Weights of a small image autoencoder.
Model: 18.9M parameters, 48-pixel images, encoder arch vit, encoder norm layernorm, encoder activation gelu, encoder moe expert_choice, encoder num experts 16, encoder patch size [4, 4], encoder layers 12, encoder width 192, decoder norm batchnorm, decoder activation silu.
Training: soap at rate 0.002, 10300 steps, batches of 64.
Data: trained on retinal OCT scans (Kermany 2017), 24607 training examples, 26.8 epochs.
Rows from block 7 of the encoder of a small image autoencoder, named by matrix and row number. Rows with one number within an expert belong to one neuron, the router's apart. Each number is 500 + 25 x the weight over its row's rms, rounded and kept within 0 to 999. All counts start at 0. Numbers have three digits each. After the name is the row's rms in percent of the matrix's.
Before each expert's rows are labels from the 100 images, of 14976, where the router gives the expert most weight on average: "colour at peak" is the nearest of a few named colours to the mean colour under the peak. Only what is clearly more common there than usual is listed. The data: retinal OCT scans (Kermany 2017).
# router: router (encoder.blocks.7.mlp.router.weight, 16x192, trained with AdamW), inputs 144-191
# up: expert up (encoder.blocks.7.mlp.up, 16x384x192), inputs 144-191
# down: expert down (encoder.blocks.7.mlp.down, 16x192x384, transposed), outputs 144-191

# expert 0
colour at peak: white; grey
router.0 084:492479473538451528520491461445466526484521525473479516507478529452503496519448505471458518497446541505538492509501511529546530530475487523507467
up.13 069:485500500523490527485467491535507492511523517522517482498514492517503512477478499448534506492515519490486528447467550486479546520564498522515540
down.13 071:451513480466479491542456491442505509494487437532501492521520499526489506510483532451487496521497532399513510493510513477496514514520491473501503
up.14 190:481536466575474445500511565496495512500508512509489501518493489481484502530542506505504482533498539493469477509493460543556478488466516475520459
down.14 173:493530490495513484504509520523479457524495526488496534492526515475487506516459485484454508455466453534494463468522520476508533462530486490454520
up.15 091:487488517522483470498500483463488485479448538539525529520436486515465485445505480495490541521488528522468529521475501510505486496485502521475512
down.15 100:483504522503495503526515539513482487530507501468479497495536486526505523551479510497483477508454497468538490511513489494532483509525506491502483
up.16 070:483485451487505475526493500497473556494532485517506484514464493481526519466506527547494485520479509470488489536503484539499484487500509472536530
down.16 075:534543535532554480516507537552497479506487478521491530520448514534466494484528462506477503463457465488485493526466496466503502505497529492467507
up.17 100:488522451487533441490493522528534504452493550532495485501508464501463555503543490483500499502506528498497496498488509524482522504518509526461520
down.17 131:507504511479517503468496476477470467512495525506458499518527525497494493506466485450506501478446444477470511512478471531531508498474509482495475
up.18 094:446563531482557494509521538496506507485493560503501504504480503515478495502498495512498498502513456508471485518441515501557500500479496460486527
down.18 095:461504528457478478483504539476529471500500514520447491512483502477522453512478504521457508535486494450482474495533464516498465484500505511463484
up.19 088:445525471500491516510483499550516517506516503476529499521492487502500489505458540510455500510502536517515519537499510500507508542536515500478468
down.19 092:483489536513507484459527496473483473489527496511517495511506511500486532502510514477519510492474517500430452488480531490516490488495501476485501
up.20 176:441507516556493457509512543525477497484480521563522529549471434474521473498508501527499471500470520480530494482498498495514489563512499511466504
down.20 146:514473504521505487447502440483447501490475513503499509498526537514468499483460507485522469492495465475499518473537459507529509514473478463492492
up.21 145:558537504486490522523558510442470492526514510455489475545514514481477514483509491500490527513451528475489444511481499494508524518533511484542526
down.21 172:447515477484483460517471488499525475503466500570477501461514497533514493508517491519504531450521500500500504505531478550522520513488491487458495
up.22 077:489499517485492484479492491551497516517464525496495524491515484463491491477498504528500458516472466461494514528491469512507494496482512509491524
down.22 090:478516540499506516532492500485474476495486495525524488538514476525480506518500489466504526481511510531491475481496506544512499486470478466530510
up.23 058:523449553526446514474510478540514517522513520507496524498506498511482508478460490515563483497471488471486510494480489560462530498476515513536523
down.23 073:448478467501512479490492502468500503551510497512512490484476517509473514487497495506486483436507529529504500515533489506492488525525501508506520
up.24 083:511528524555514521499542515514484495566494526487471528519542510495505469506510483471488531519503476491511510491481510509499481485507490461511516
down.24 081:515508481458500477505519538511525491475521459526438490458507479482522534495510465503460530451469512493477475489508478503497484558474515532508500
up.25 142:463519511503528519523450523461509507482474502510523529504479501530469529468460525505493465547481561489490513526509522522495530512493515527502468
down.25 123:486514510512448483454484469553489515504544512458512486517529491494528512498522511460527529494520527475441486516430503477534469523531518485487500
up.26 167:495486494480529520468496486514584485496496509511495500483543477509496436531533522519531509503504502511492512488521466482493509491463507454509504
down.26 148:530486485508493529513484480512499507508468529483535499485473490483523507480494540513503538522491498499509529505501494519486496487504479522518535
up.27 151:479504518501499506513461479517455517500497495444508474534490520510500543500508475512461504470492549500499521512506532486478505535535473494491507
down.27 124:502522458510468531505513504489483468468525512489444477510499506474535549524507512456482519487478509528540507489527523521517487539462473545473451
up.28 060:523505505518497491513516509538493540520450477548459523486546517494458465496510470504477489474568488534487538527492497490440516475517519508519470
down.28 081:527500502480488482529454529517547483478457513485522503456454481545524532464478485553497501494501543560473472487516521500541497547511502500491545
up.29 117:461533524515523519502473494511511523506494498531528464546514498513495512478500499509501497492502488514511512515493527491488498530511502511526470
down.29 098:532466462514444460492500458491489487530533500494490477470496504525529516507458537496492518508526515468473461472490490517511446493502549453512493
up.30 078:542477514492523469524510499514527497534526482482503500488494514509455437484552479542520499501524445512493525472510503486466493506506538477493465
down.30 084:425504482475505499474476490529497487522470497514484516498490478489484503503517494511519520508511494545503526517485471496530499523520465478472499
up.31 109:484492516495507515482461519556523496516482476504495440545476458514483487478468501508479550481498508533473508518498510504454520519528514478484464
down.31 106:454456502565478517474520495500494514486516507472485475537528506494497489522463496486473479544466532464539519473543518504493505494489468497514491
up.32 055:477545518480520518509498539509494514504473474562523510530502497523523487517520529484513527478524489505438475503479540528502513526547488491495526
down.32 078:529497503514444498466504525480498501495526459478533503502520489528494477472483486446523523517498533461496461508516470442485539495534530472494469
up.33 086:504494520473518510473468533495524502520464499487516529481494526482484477456527521550523550472553506483512518528446482487488504494512493499516532
down.33 095:509469497478491488470528510507556526496525448527531538529466498514500455495516480516541500473484536539509487510461476470507543516517510549473477
up.34 132:540503484537495482459489485502463481513495512502484523520505496506496487499515483470471497532501493483491513517477549483473491523537491485494463
down.34 115:491494473482508487522497545530494488498493493488442511515498491521488527517509526459470529495488496506527497434510583480551530528491511479496485
up.35 117:496497507504502494479490487491516517504482549500506479498550496478527509487457503497479503527522516523566518514490525522467526531510503506511487
down.35 098:493526457488482531541498503459439515492534505431499456518524487488489503492492533500494519520468503456531514535477502482481480492529522526523511

# expert 8
colour at peak: white
router.8 124:484501483489476474528552469499491484458516513470490480506540465484501505532500492493472504508484457526513496456540548483538492523504500489508506
up.0 068:508535497479492519495521511479529515506505496480538551464509532503528447517488512503525500500517569481449523563448470510499562487504534516504509
down.0 097:517456503499491518496500523467554508488477472467486487508505491489489488474538506511535497525491496428496557472454504479496517472499513485555438
up.1 079:540512505525503520509504502542491544530463509502506524502476494487475525472496538522514455509537529495530451501492494498488469569527477464522480
down.1 102:489542457475513482521513505505514478505462454502502482518442479485494488504499500484482509483492489534468508485472524496509493501488504516539531
up.2 057:483474496499470471492502520491501523564489483499494527510487476539482479464522479489509499496534506532540499473499490509529527484491500535502547
down.2 079:518508528545526516505502493482516543529470526543494520484500549501550529489524498542540498513509503449525452512494502472495507519526501518551465
up.3 120:543551516473549546493481452492466478493494468508503491498489498491492514465461475482518454502529504489502477467522526484495574517519516514510531
down.3 099:557488487483477502509463499467478520546499467519474503505480480511504498505516512511503508506526502506504563508497515492461456505473477470463534
up.4 070:470489502513520460461451508555479524517507521513468500540520506513492499449494484519491518500529476486458476523533486496531511478539535448527498
down.4 097:480513506524532517481493504486546536502496470510471471489533510487486465471504494548474508481486504518492486520497485510491501477553471471528468
up.5 102:492516537543496519482465504511519490500525539528451454477524502497504536545503521533507505507480486507509499493507490528513495496496509463508484
down.5 099:508481520486470567524524468507540488501498473497492500517500488439499471498482509526497511486475489460501463480540473502484478517463527485440506
up.6 066:473467516502518495481473531468533494505501484509498537510483474526437499483494464540513516508525529505470532535486479507519539509522480478513507
down.6 102:537503519507466487491462481519538481526502554488520481517487464480527458538518501484494511495504510506481483513465465508502530462458525504524476
up.7 073:489523526465524503506485482515513498513494511529519513454511494489512515457503498482484505462473531490473492522473465498487509493533525501462529
down.7 101:501503492510505520519469482490484533510522464478507508497510446513474506502473508502534505454503503560524525502493497463512522524513528464497533
up.8 098:488498475511529530485517456524520469488529494511447483518443510507501493455488550516489505494522491472565507506451492455463497495501492477458498
down.8 081:540508460531463494488459524498492500496484530485482501487495513497515559491465487467466500475488494566480501505540509523498473476508498510508475
up.9 083:501528523514528467467467469491485547490504469514512494501500496490507495542495537502485490513476476536515532526508521565469514514510467512488510
down.9 073:465502480550489520512482542502495524521537472542542475529495499501538498532494531501498526521528521516503471524472454489511483471528544457547473
up.10 111:498523529484497518498514492518473469541480519534489527497523495489516486480567505476533493465523515509516453497444458478514456505536515453474523
down.10 103:534471507530520495492510493520490536520479530520512472519504525504495525516481479493514479514516452512484536488532499488531530497500468527565484
up.11 107:508491481513558485519481496511540512497521520509476520499486534509490466479517479486505517477504523469449508521496511521474509485463523465514522
down.11 123:503513469512501472445508446521529510481489493518535479513477469510463471510477535555500499490548513490528465513462458491548549494514480521509477
up.12 113:503493538511528536477548485492521501469499512509524516526480474540531496530492488540495526503508521534473486556474447478513476511498472492525452
down.12 111:445510501476467469492527505529490486472509492539528476503517470504526555511510459522500525483521508552501460503478531493506504478467491489477488
up.13 079:489533522513507518504528518485499445539470530479512511471524497509472521482487469431522501481518500559457527492433460496451555493477506532498511
down.13 106:462473507510508515496515499493469497485520421498548490540477498510492451550502529485537522519507507492510537504524502455536487482485496502505497
up.14 066:496419464498497491504502492537510543457539513517458525498481482526467499457469503503493484504460485501498491528463479498483532481490510517457501
down.14 081:490555515466475504527481489493486471477494508478498504524496494520494513461492471506499513501494546499520456510493488487487528543428527434512481
up.15 113:501525489505523507538481552474482461449471530534499451483520470480510470465507483492510521488486488484495501451515552476476548531522538503507484
down.15 102:571489521518511509485501504536465498537517503527470470493512541493488492488486441548510492481471532513470524484510494488507497500444481547523447
up.16 136:460492523487510476477494498534477483498472566511477500478513527494515498483521468470475532477492512543463531510491465494512512497529524479524481
down.16 141:488492544521526477493473496447497472534510481519532486482499507479525499516469510486521490477509498471504520528513498458550526486536498540520496
up.17 099:486487490504492496501512506441473544469453492509489524497504514502570500502494479486518521475492481494493479533524501488494532491513499498518504
down.17 097:531519508476547513501521482451502508550521501466517519533508531536484490487480505463486484489517503485554526481498506500535467507512507496482416
up.18 104:519514477550502475538457476494494532473469465486509503507493479509477488515462487523483532508528513478503549519442496504512539515514503452468534
down.18 109:520511518510474486505507488516514517528504506478464533491455506491496489472519509518494500490494492512455522480510527498466496475460462486436464
up.19 092:477452498473490489474500470537494491482490491529512533526506536555517472469519509518530522465526482490519472499481491455467524498514482479481527
down.19 078:501494468519519518528492533511507447502499486502482497473497476508487474472526472514489476524505528515500493508507491510507518488474494515459498
up.20 071:520494522479463492420544498510510514482449499524522515486451496499533474495488493473488524444455527523476477489501483458488505517491473493484551
down.20 086:476493489556466469507510525496474507503531496513517465482472509497472493524497474480494506484496511543491474516487534524540488468512531514459539
up.21 089:547529526533523460472467496484516491534479509520526484423491461534509503517507496504534522506530516520480533532461516507498493466499478480487556
down.21 098:486517525492502534547494510498510484494530532549485500512526483500469500541510523495510498469502494516505544502491460504473496478464524533524516
up.22 120:449490493485518506470533529484488476511459518514493472492500490514516531481493506475507508483532493537466455478483477505479527508492521507519527
down.22 110:519498532477495509486514489502489489470539559507488484514519500540477450503481510483508529533501502478475531458488556448504474471458452492484531

# expert 1
colour at peak: grey
router.1 093:483501554466503484491500524454494518499562496438497493548515477501462519531490523515475508566472457547475518474519516510470511482487509495483506
up.0 076:541508474480508473458499502517458469526518491514481502474484506485481498513483503508471495457533523454516447528485535514509466462489513515491473
down.0 077:465536522475514499524482533492515514509549527476494548504486510533458495489484548483519469488515496529480555481471533447491534519493502515483502
up.1 087:538485458515539471480486461511502519485523518522492495526465502507531475482475502478527462445504514502504512522480498496470468446465484485525529
down.1 095:512542485511500478530496520426459492473492497493458493483509504500482484496488457527536472488498548510473498540492490503508480530503497545471510
up.2 079:517493458517533479528475473531570496573462542517554497480482451489477515468534480512497491489490531491532497498416466521517538524505481480527557
down.2 090:522478526489504514489511528506461485493532482469519469520441503510464447526489501450506474462486517491493528480473484460516500516509495526493504
up.3 107:482472471489481482465494488522465505495509468518489455508503477530474461479512482498518511496523498495485503494525553504442478499526479497507548
down.3 090:510514484458471443485519487479509515466525510486476503491524549489483559490481540478473535481500484507538472511486526509538510519501476472504535
up.4 104:470503463540481516525530497508505523476496515537510482533523469505516433504472486520477500496496549482496518528483484523492492469511496503534529
down.4 107:511472511483508476509498471515486501509487516480502478556488469500479475519518501546505484496542493516466513515492503505468485506506505490511496
up.5 146:467524530506542490508500535495531505513516506502526524508466517494476530499530458518511518475514500448499486494457460455520495463512487493506459
down.5 114:450536542535471500478477563480495475455484512512490473510531480505485490537502480513498485441482510551492469489561457508469484465517525510500523
up.6 138:466487478523543504502516520539513493456490502510461487507522518472484468531510475475505463478447558524510483514508460529476475511526503440532448
down.6 118:465503489506487476507510523511527511501494510472524529464514504486513532487490521527483475524483495497515491524532495499553496491499495466533474
up.7 116:468473508488509486511494496500516501467470476521475510472529513514505516554481473528487528501515515510481461512496485514487522450487485476534494
down.7 127:505513547519516508504490510502501478485500476470506500481538537490487466478489501502487489548464483512467540493498467532519500450516476497455470
up.8 086:529528472528507461504482484472527500501497485498545547452482476447469576477513482495505516510538499464498442525467521508518504489530488489526498
down.8 084:466483506444513510514473479573548489493517499484504504468510494515544493454524503480552481492471502474498467486523503486513472569504504520512535
up.9 137:454467492503478515555518559493485505498500477498488501476472525510509513485451498510474451480475498523486505536493469520499504500496515521504486
down.9 100:512545527481485500499551490492484514485473472546502505505486467457542452495509484493519466513467516515479538450494486478484507491484508506465491
up.10 218:445523518493497504530477546475488463498489491504447531521476516514538506536490501522462472505489494521485496570489465504520512483531519502491486
down.10 179:566493501549513493439516494509481529475531519475538481488497534495468504489480493424518505507516521485508506450477528482502465505491507480526453
up.11 098:483490487504530495510485518517518471500492559459445462492472482491490528526470525491509546479502495525527478540494558493499504505526530462512497
down.11 097:509499499489465521519479509565522471444494529484477472539502485491478540505507476521476484521486498461491489505507517493505499493471521514546519
up.12 135:505477507529500469526498507510509470499506499499548479484480503531487497509480546491489507504503487546494485547468468506493493507514467473517481
down.12 117:506502452495475517518505458517499501474523529459496504492515469502526459527484518508496483507467510524474495510494509533521468532461469546501518
up.13 077:508521568518463487472516569516498483471491517527515502492515490539489484491478491490504485497502533526488524519506488483470501486512549547510531
down.13 093:526540505500532526500507525493520523506511488501503498486464535495474496518488513518494453508497512499491499446521497495492530533508492478532499
up.14 094:482540553493543524515513514513518530465514485454497514506494526523530473482558476496498508512463536531473507509502480464502490499522456487532530
down.14 100:496491489505503471496521532498471502505497506501504521529480534488486545537527486524536549522488476504483483500522532535494502483495507479499456
up.15 114:548464528501549484491527483501515470568494524535561503525543494493504499500457511533493469448514479490474503468464542495506535498511483520503552
down.15 124:481543518512496506551506477486504518511511520529514516501510439480453496505503479477503528491542540464511493475563500519523473489484455527486514
up.16 113:504512507483517526515505492527529497491477586496513500474478483466508510501517462501545504499501501484472503458522489480480483518501481469483522
down.16 115:481549548495472519495514482454459504489483500501514491547490522476573531547525544507485497497461499492531505531499480505536463504514502478489510
up.17 174:441506462510489506513513499467487548483487506511548503485540472441498494506553499505515510550509534477508504486524485496485519493526510464492533
down.17 125:440483487502505489519446483469506523532481545483528507485465500475526540527537528540487518541495447523525530515501480527529490519516495504535496
up.18 081:474499455474454451549505527470466484468493519504513494493501531544544546510510470505536503495516483485494495488521479477504512443506493520498495
down.18 089:552491519496483516448517478462457500525492503508475496465523512498470475540484494513503480515511521486473484494464494546473505506500537553531517
up.19 089:538534503502509507486516479516523489484523508518480480506470522513474455508517506498486456517498506533451430524512489462453513531480492451518505
down.19 097:508490486500500470515464521529470544510451524484530485508492497476520512540457528539477520507462514518508498525520522527527464464479482481487496
up.20 073:476507530500503513519533468496511501507492471571526521518534519542464484465546537489549451516498516508488447497489498419467523508519511459523507
down.20 081:499427511516502492480485523521469530526483474503498490505545492504478529540477509518509474485488474494528529525497497556490490508513512511536554
up.21 058:536522527484562497480510526523521499513530532513477481493462512488525526497514486465506534458542524461508448508497481477535503459469484481512507
down.21 090:532455545529489503479535510514544490484477496506498454518520523505501520467501474496509478503486490533525476534469470538488494497509474538470508
up.22 090:455466483505476471473453517562516462494495521494505496464538447447506503485510479517505475517510520497524465481496506497446497510554482527516503
down.22 102:503454467501535476510496490499489507515473493550489525488473537515528499489481520519493501477531497513511492492543510539530499497472462490486525

# expert 4
colour at peak: white
router.4 110:490520498522489497510517486496490514481540502467508469508525510457513510568489488547485494512439472504499488451531553504499513502480465523497452
up.13 065:498492488466470507492492500529539478519512460508514510479465509509531466485456507532486480505531498534530553500488483510544498475472547490513510
down.13 075:517533503499524495510514507487487496495482543455474490494494524489511528507517496495560506517518482513491468541489462512474450558481480493454483
up.14 131:497503469472443501529455505518500500504511536476490499529518526502476477514476479533495487504507542488483496502505488510479529443479517506467487
down.14 117:514475496526512538485496505528483497460528474479443467534539502508495466475467542472491490519520474489484531497506476494421510507480502449529474
up.15 063:443467495519503498503482555497524534531509539508498499503491503534497474482470493538534471490499482489485535487471473486518485504526494503511531
down.15 103:468503530489484515488512488525563485504469503522490501498498517521543483522509505526475491501485494549501461521534509544493484599526515529530533
up.16 076:445520485521491527531491534480503500501478571508527502502503507476502523454488503504510505504536498526457493486483449483472482511519530539478500
down.16 096:503494489511465481481457506469535526545492532486494509501538514494507537510485500544475511496504490493467499493483499493501495493464507519433491
up.17 054:497512517502482509461497461499504488482476506505495481515480502551502549517535519510495533484460507470504510494496488462481487446560520507497530
down.17 069:516468490521509489496499503532513490507514535467512493496557490509501455508441507461454480476503522518480502466486494509490473543454493522518499
up.18 076:455445481531526512514462517487526473478452530505470494538508482468495530476496473516530466504500500531493504492507505482501494493483466486467426
down.18 073:520489522492503518504470498500463488484467460499510463502481489507459490511480495499500494445477499513495501499492503502467511489519498460538503
up.19 075:515521514511468540465506475553514527516524506473493449495521517549452469459504495481496494549533538486488513539455481467469515506500476482511505
down.19 103:504521491493488498491519508498508489517472402510536521484473494477464468523503485526531487527507524546490506512517503534503535562505486549526475
up.20 135:527467484512545506463454497501543520542485491512504474470489444450480501489533484467483501465479533527468461489504514510525536551523485483488526
down.20 112:535494495485486512593492538468523477517502516532488525530448489450515488460518463472450523473494538474521454502521507517488488466497499520522529
up.21 161:504489504496512509498458519475467531552499505498503489473487489477512471493468505482500502483512494529459508484525530505464519514471498466545503
down.21 136:461541525513506499509533471559520466467505547508501456533499522484531488510532509513485510457461472470524492495530458485487507494510474487479461
up.22 109:452545489498472523518493522522513529539485549554559506528509468491505482480493497480486474464471550539512459556508496522489528551494478518497497
down.22 115:576486480454494503518545500512525511488524498533497502496488518511502458493483444505472516528461484532527501526547491488514508499521475529484479
up.23 080:459460491504531503474495481505489513462477523517518536535461457575502516446491506487521481465499507511481462486485478499502516492488466476485498
down.23 072:477477464518508480471492474421491509507494506474548496503509471510495492501507489461531504521506530504483495532529479542498498500497525528504517
up.24 143:503499524521540525498505497550494452538484513528527554494498440492518530489526558488505550497515494491504527481450469461473513512492479500550540
down.24 114:505512498533534458537499522472478537516471525501494499502432516495535481499487510479470510476500519479513522470535531533545474472480485493482487
up.25 099:498489515516520520516459474484543490500502529492472540507512511493506513486513491504492494492506478493560513544503521530507464470516456503477464
down.25 099:492542478466545456525549509553540487539499473461518498460513514543490495507502507520519480492508487491450485500474512499497463492458468494505493
up.26 062:524493451484493467480528528497517520531517466488514537488487519508482487523476507461485503499471542491527515525479483506502479495502515503509499
down.26 085:546502521507495498498544475509505558473528524531488513496482487521512490483544505474521499522504509548476476482506521529530539451503499530491540
up.27 135:533499476471502477527490523540557488503492471520495501462516536510466531503535510499493482508519513492490477543502463462582526501505548481518506
down.27 105:530517484505513502481473489520546507494489496503505537497549452538489499477505523552465478512520508481520487514492522488486500484499488532471525
up.28 102:525508505498514479476527456554513501550500488499467467458498517465512464459471503494489516503545485504500531553492485464492488479477522464513546
down.28 107:494457496533497494510523491478503466498493464541495499490493471501492477466498492521522518478509481545486505491478456511531525491542515481523457
up.29 104:461473492565489527538476536502502509459444495484545506509483494477482500497538514470513483460513517473483465492539454501483527519523479518493462
down.29 087:488516491500501494466493510518526526533478488498456463502578476513488511490494524546482549510481491560449470534504507496537521514491520468485482
up.30 100:464496493530488460502521501487544533535514502524521511458568506531489499508498516493523485479536480524526479494469507497536504447514491536550515
down.30 096:500487490514514466540465444491470513482541555488488509503445502491525505498526544457468506516500460509526509475518535494471478498524480534447554
up.31 065:471471525481507514513502500486503493511473491496546539500511459503492483467495484502504503470515524529479501491470462502511529523537515516507535
down.31 086:458520526511500480486483535513444465487511473513535484520484514495459502493489508481532529497461490488479499541510488475492471505507504495493526
up.32 109:483517533524468488498485527476529511503550540497485461504517471530447457464532483501472482511458518504467484522520488534503535520507512471523495
down.32 107:531467513485544490477512533452465493498498497523529513496531495492541503514473520490493509506474468506508519527503470563505484493528521482505506
up.33 076:483506469506422479544507524549501536518472474517484490463493547490481512533526464531557492501497475508452490544448462549512524483516504466525528
down.33 108:535550494476516528496467479457477501486507529522470507471522488495506479468482487439481474530509519533494531472509509524498523497509490518547490
up.34 095:482489485553530516557475512486482458507527511495471537467528504477508434537502494531469500507503527525493509433503450514507472507483448540545540
down.34 096:519496524497503483522516491500503500493506534497485516504511481501476545491488486487533481490501467477550516536469488497532484418484517486526502
up.35 113:506539529507523504488528489530501493496499480514487511510540502486562506507540480490474544500509488478497488459550506499539503495523498475499497
down.35 123:490477517470526503497492508488478508521461521552514491501504504522507534485486449515517497468495480491550514504517484501518455510480478511547497

# expert 12
colour at peak: grey
router.12 098:534527513528482512490517519481486540485531482472491535505537489467520532468535516497461482522488466526488545455495539537517539531495513486502509
up.0 099:478513503522493483497491568514480496496451496477511518525510461497508526519544481474521529508473545516464483474450524487497523522514475513491479
down.0 099:546507499521502510473494488458498487503480449521491525504520550510504466476476551496513475512480475488465513546532470530489504501470493514515539
up.1 093:476509540511481511549489459545506521503489537443482536454508477521522463522532477518505517475465496492500543533529537557485458494503481496483521
down.1 092:538494506475535517469509531498499470475500483541521552536496497500496521522542515488480571522509499494490469496439510489499487499491553469472480
up.2 082:501520513498507467496496520495468477498470466519531493499523484531466526514551509498527491562537554489494462509451487510499516539530552507491563
down.2 093:470502538518518503472466528501477491502462489505508521479515484527519483499494480498478531513528492486475504481526491486458464525482505501493523
up.3 083:518517507497471488495518516500477479501513505505559500539483486557479525503541526523466449498520520532523505533511485525503486495556521492483490
down.3 077:569498499544487505461514482505487483525485490527481485467546522518459491489484517552524469510527494500447468462505478460501495507473489479492474
up.4 082:471507465478505489501515516479511522498500442535459468499489511475504495500521518533519499516535474501491515541493496559519499520520498492528498
down.4 067:465482491499494491486479519493450445462497527494527558442499528506505478460518497511476508500465495542520506483520520478459477531498472500451529
up.5 083:460511504510525502477500510493537484507539502476508519540551480497523498497497518536514501486505487499465484527484466519483530509528487518501513
down.5 089:482485439530466516543510492491426525507499531517487445543451479513505516487512480467443519512490541581506484502506532504513506494494502492500493
up.6 075:468497523487504540523477511513561464507489555429492516498479460479521495487489473495531559504521512546470482554502510463502495530493489482480525
down.6 080:468519514505465516482500490468472586484509504544524515486466516491548495490514505513470511489481523453519478523529451507511472475486503492512518
up.7 081:445473497469505484505523494510510520513479568495509530524477490491481516503479494543465492477460525447485464479497496500478526515507528480498508
down.7 082:489499497518536461460482520486443562468530491553493516471576536460505541534516525448503496517485444522495470476503502469493520499482483517465495
up.8 148:471498522475510533536526524500487484499488526479502485505477501500521557497499500504528558488484544524509477553424479500480529510477541497493507
down.8 126:522551488565496505466436486517458522486464511524507480477525531482500502520485487537503488500505529481466487448523506495475472502487470532460546
up.9 088:547539488522500499505486501536464512500523534487469492519516544500494511516508492493474505484460496504513530533524532486490484501511534444497514
down.9 089:490501473441536468525480453526513473524521513527511479503475488496498532497516485505473542497475475487516502484515504539505548436485500464503521
up.10 070:525501477492502466455491520507541550496495489542513496494515478514485539486506520540484524533495487462526502531552520498483510496532517501522511
down.10 076:528532469490534512547491479535482475536541491498530519505510491510500476478497515526510459507487533453487587486502489502502483470485467496522507
up.11 069:448496514493521501504510562509553521509512536453519500498502485499534485488497513525501467505534502468503511508505518461494524542523468510501522
down.11 075:520527497481522501521457448481463475479490537556556500543494518502503496470505540458520506527483493461515513516524465507472512480498512504499505
up.12 083:482516474483506519541490527509518462497497450527531540520456536529519498493469528499545501510508493506504533510460475527463525498531481531500497
down.12 085:482528496504528542495511536544458524491486570521501491535502487503504492484500501489495500476560524489478490508482482502481467525482517475484514
up.13 065:525470552508563523478495499502519491547507522475535492534441484518530470473457512514518459471531533529503512489496450506451523521525537468468530
down.13 077:453429508513457464548496484499485529530491503490524482519481453535539495493532460497550533522517496503508568522458503502481474525470511498498493
up.14 110:453496485517505478513516515465473513557469556528492512493485491509482501446477515493531495476517524550505504469439499513488516449477554494526510
down.14 111:550463491532481487493434470524501511515497486498515500506547521499467503498533484537480451489483524459489457465532509474519537538522495496489506
up.15 063:478524513470529477509501520532510521515470481498519486460490461536522497496518508477527536514533485542498519529476526464524493513535506501513504
down.15 065:546527509488511514524475522516525500528514475551503497484489545469499554525504519504532474552501489480495506533532516521487498541509467522470479
up.16 110:540536533515506491523511474469497509488479491454448566489509534527475503530538527507538507481457500474495517535535493498485523507459483481497476
down.16 085:515472532484517512499448493486553482488497518480542507492473461503498540521500536489521520546511505485527516505490498545494525486533532516502509
up.17 091:417509514521479497528483504504486498472506479525543518521516484492477479496507470533459490488532452478503452488517511502479496528543524513491483
down.17 103:489465513509489454477507522505507469533486526484496496475480477490532505520519498492514536527497523519526510561459507507545519478493475476509542
up.18 090:505515512499493516475524494526516513505537469478532529485506499508456496504531514513521509538524509509461522511539490468503517522474504462485446
down.18 109:450530494488487494496508484500472508450532543530477469536475479504500535497553476496462542465437490496534514500505493523520528432525494511495475
up.19 101:483514452504495508457550548494507494503506518507437518528494472496485503479499503530491472537541463443479503505513508479490459543517504489497477
down.19 091:474499480467535471514496470538512524489501525499552471502507481487503488525534503523505504478473496493494524500488508516496536526476447521434507
up.20 067:487527530502501449553468526504500526510452503443490486462514451477525538500519488480507478521535554484490485540478510498510522525514500484500495
down.20 075:526545488475463506466470474508523512515504463514525521510498521491477507501496539515485560544516480470480502510516524496495432490501511510494521
up.21 064:464471472501474459500458500504539510483451536523506466537485471487518521487452515502505506480501563523479467525478483523531477520480493531458445
down.21 072:461530526521472537509462492501460476469494497539527492481546508464482452477501529500470490499516464495480495510526490561505519490509498473528562
up.22 083:477490517489496515518476563544562512492492493487513503489497505464512496544511455498523504506510506523465521497510484480497483499496464541496481
down.22 084:504516497513495526514507496443466519477496504548501476547482497517504482506496494505467474486482505463544497512479467512469518468497502496499512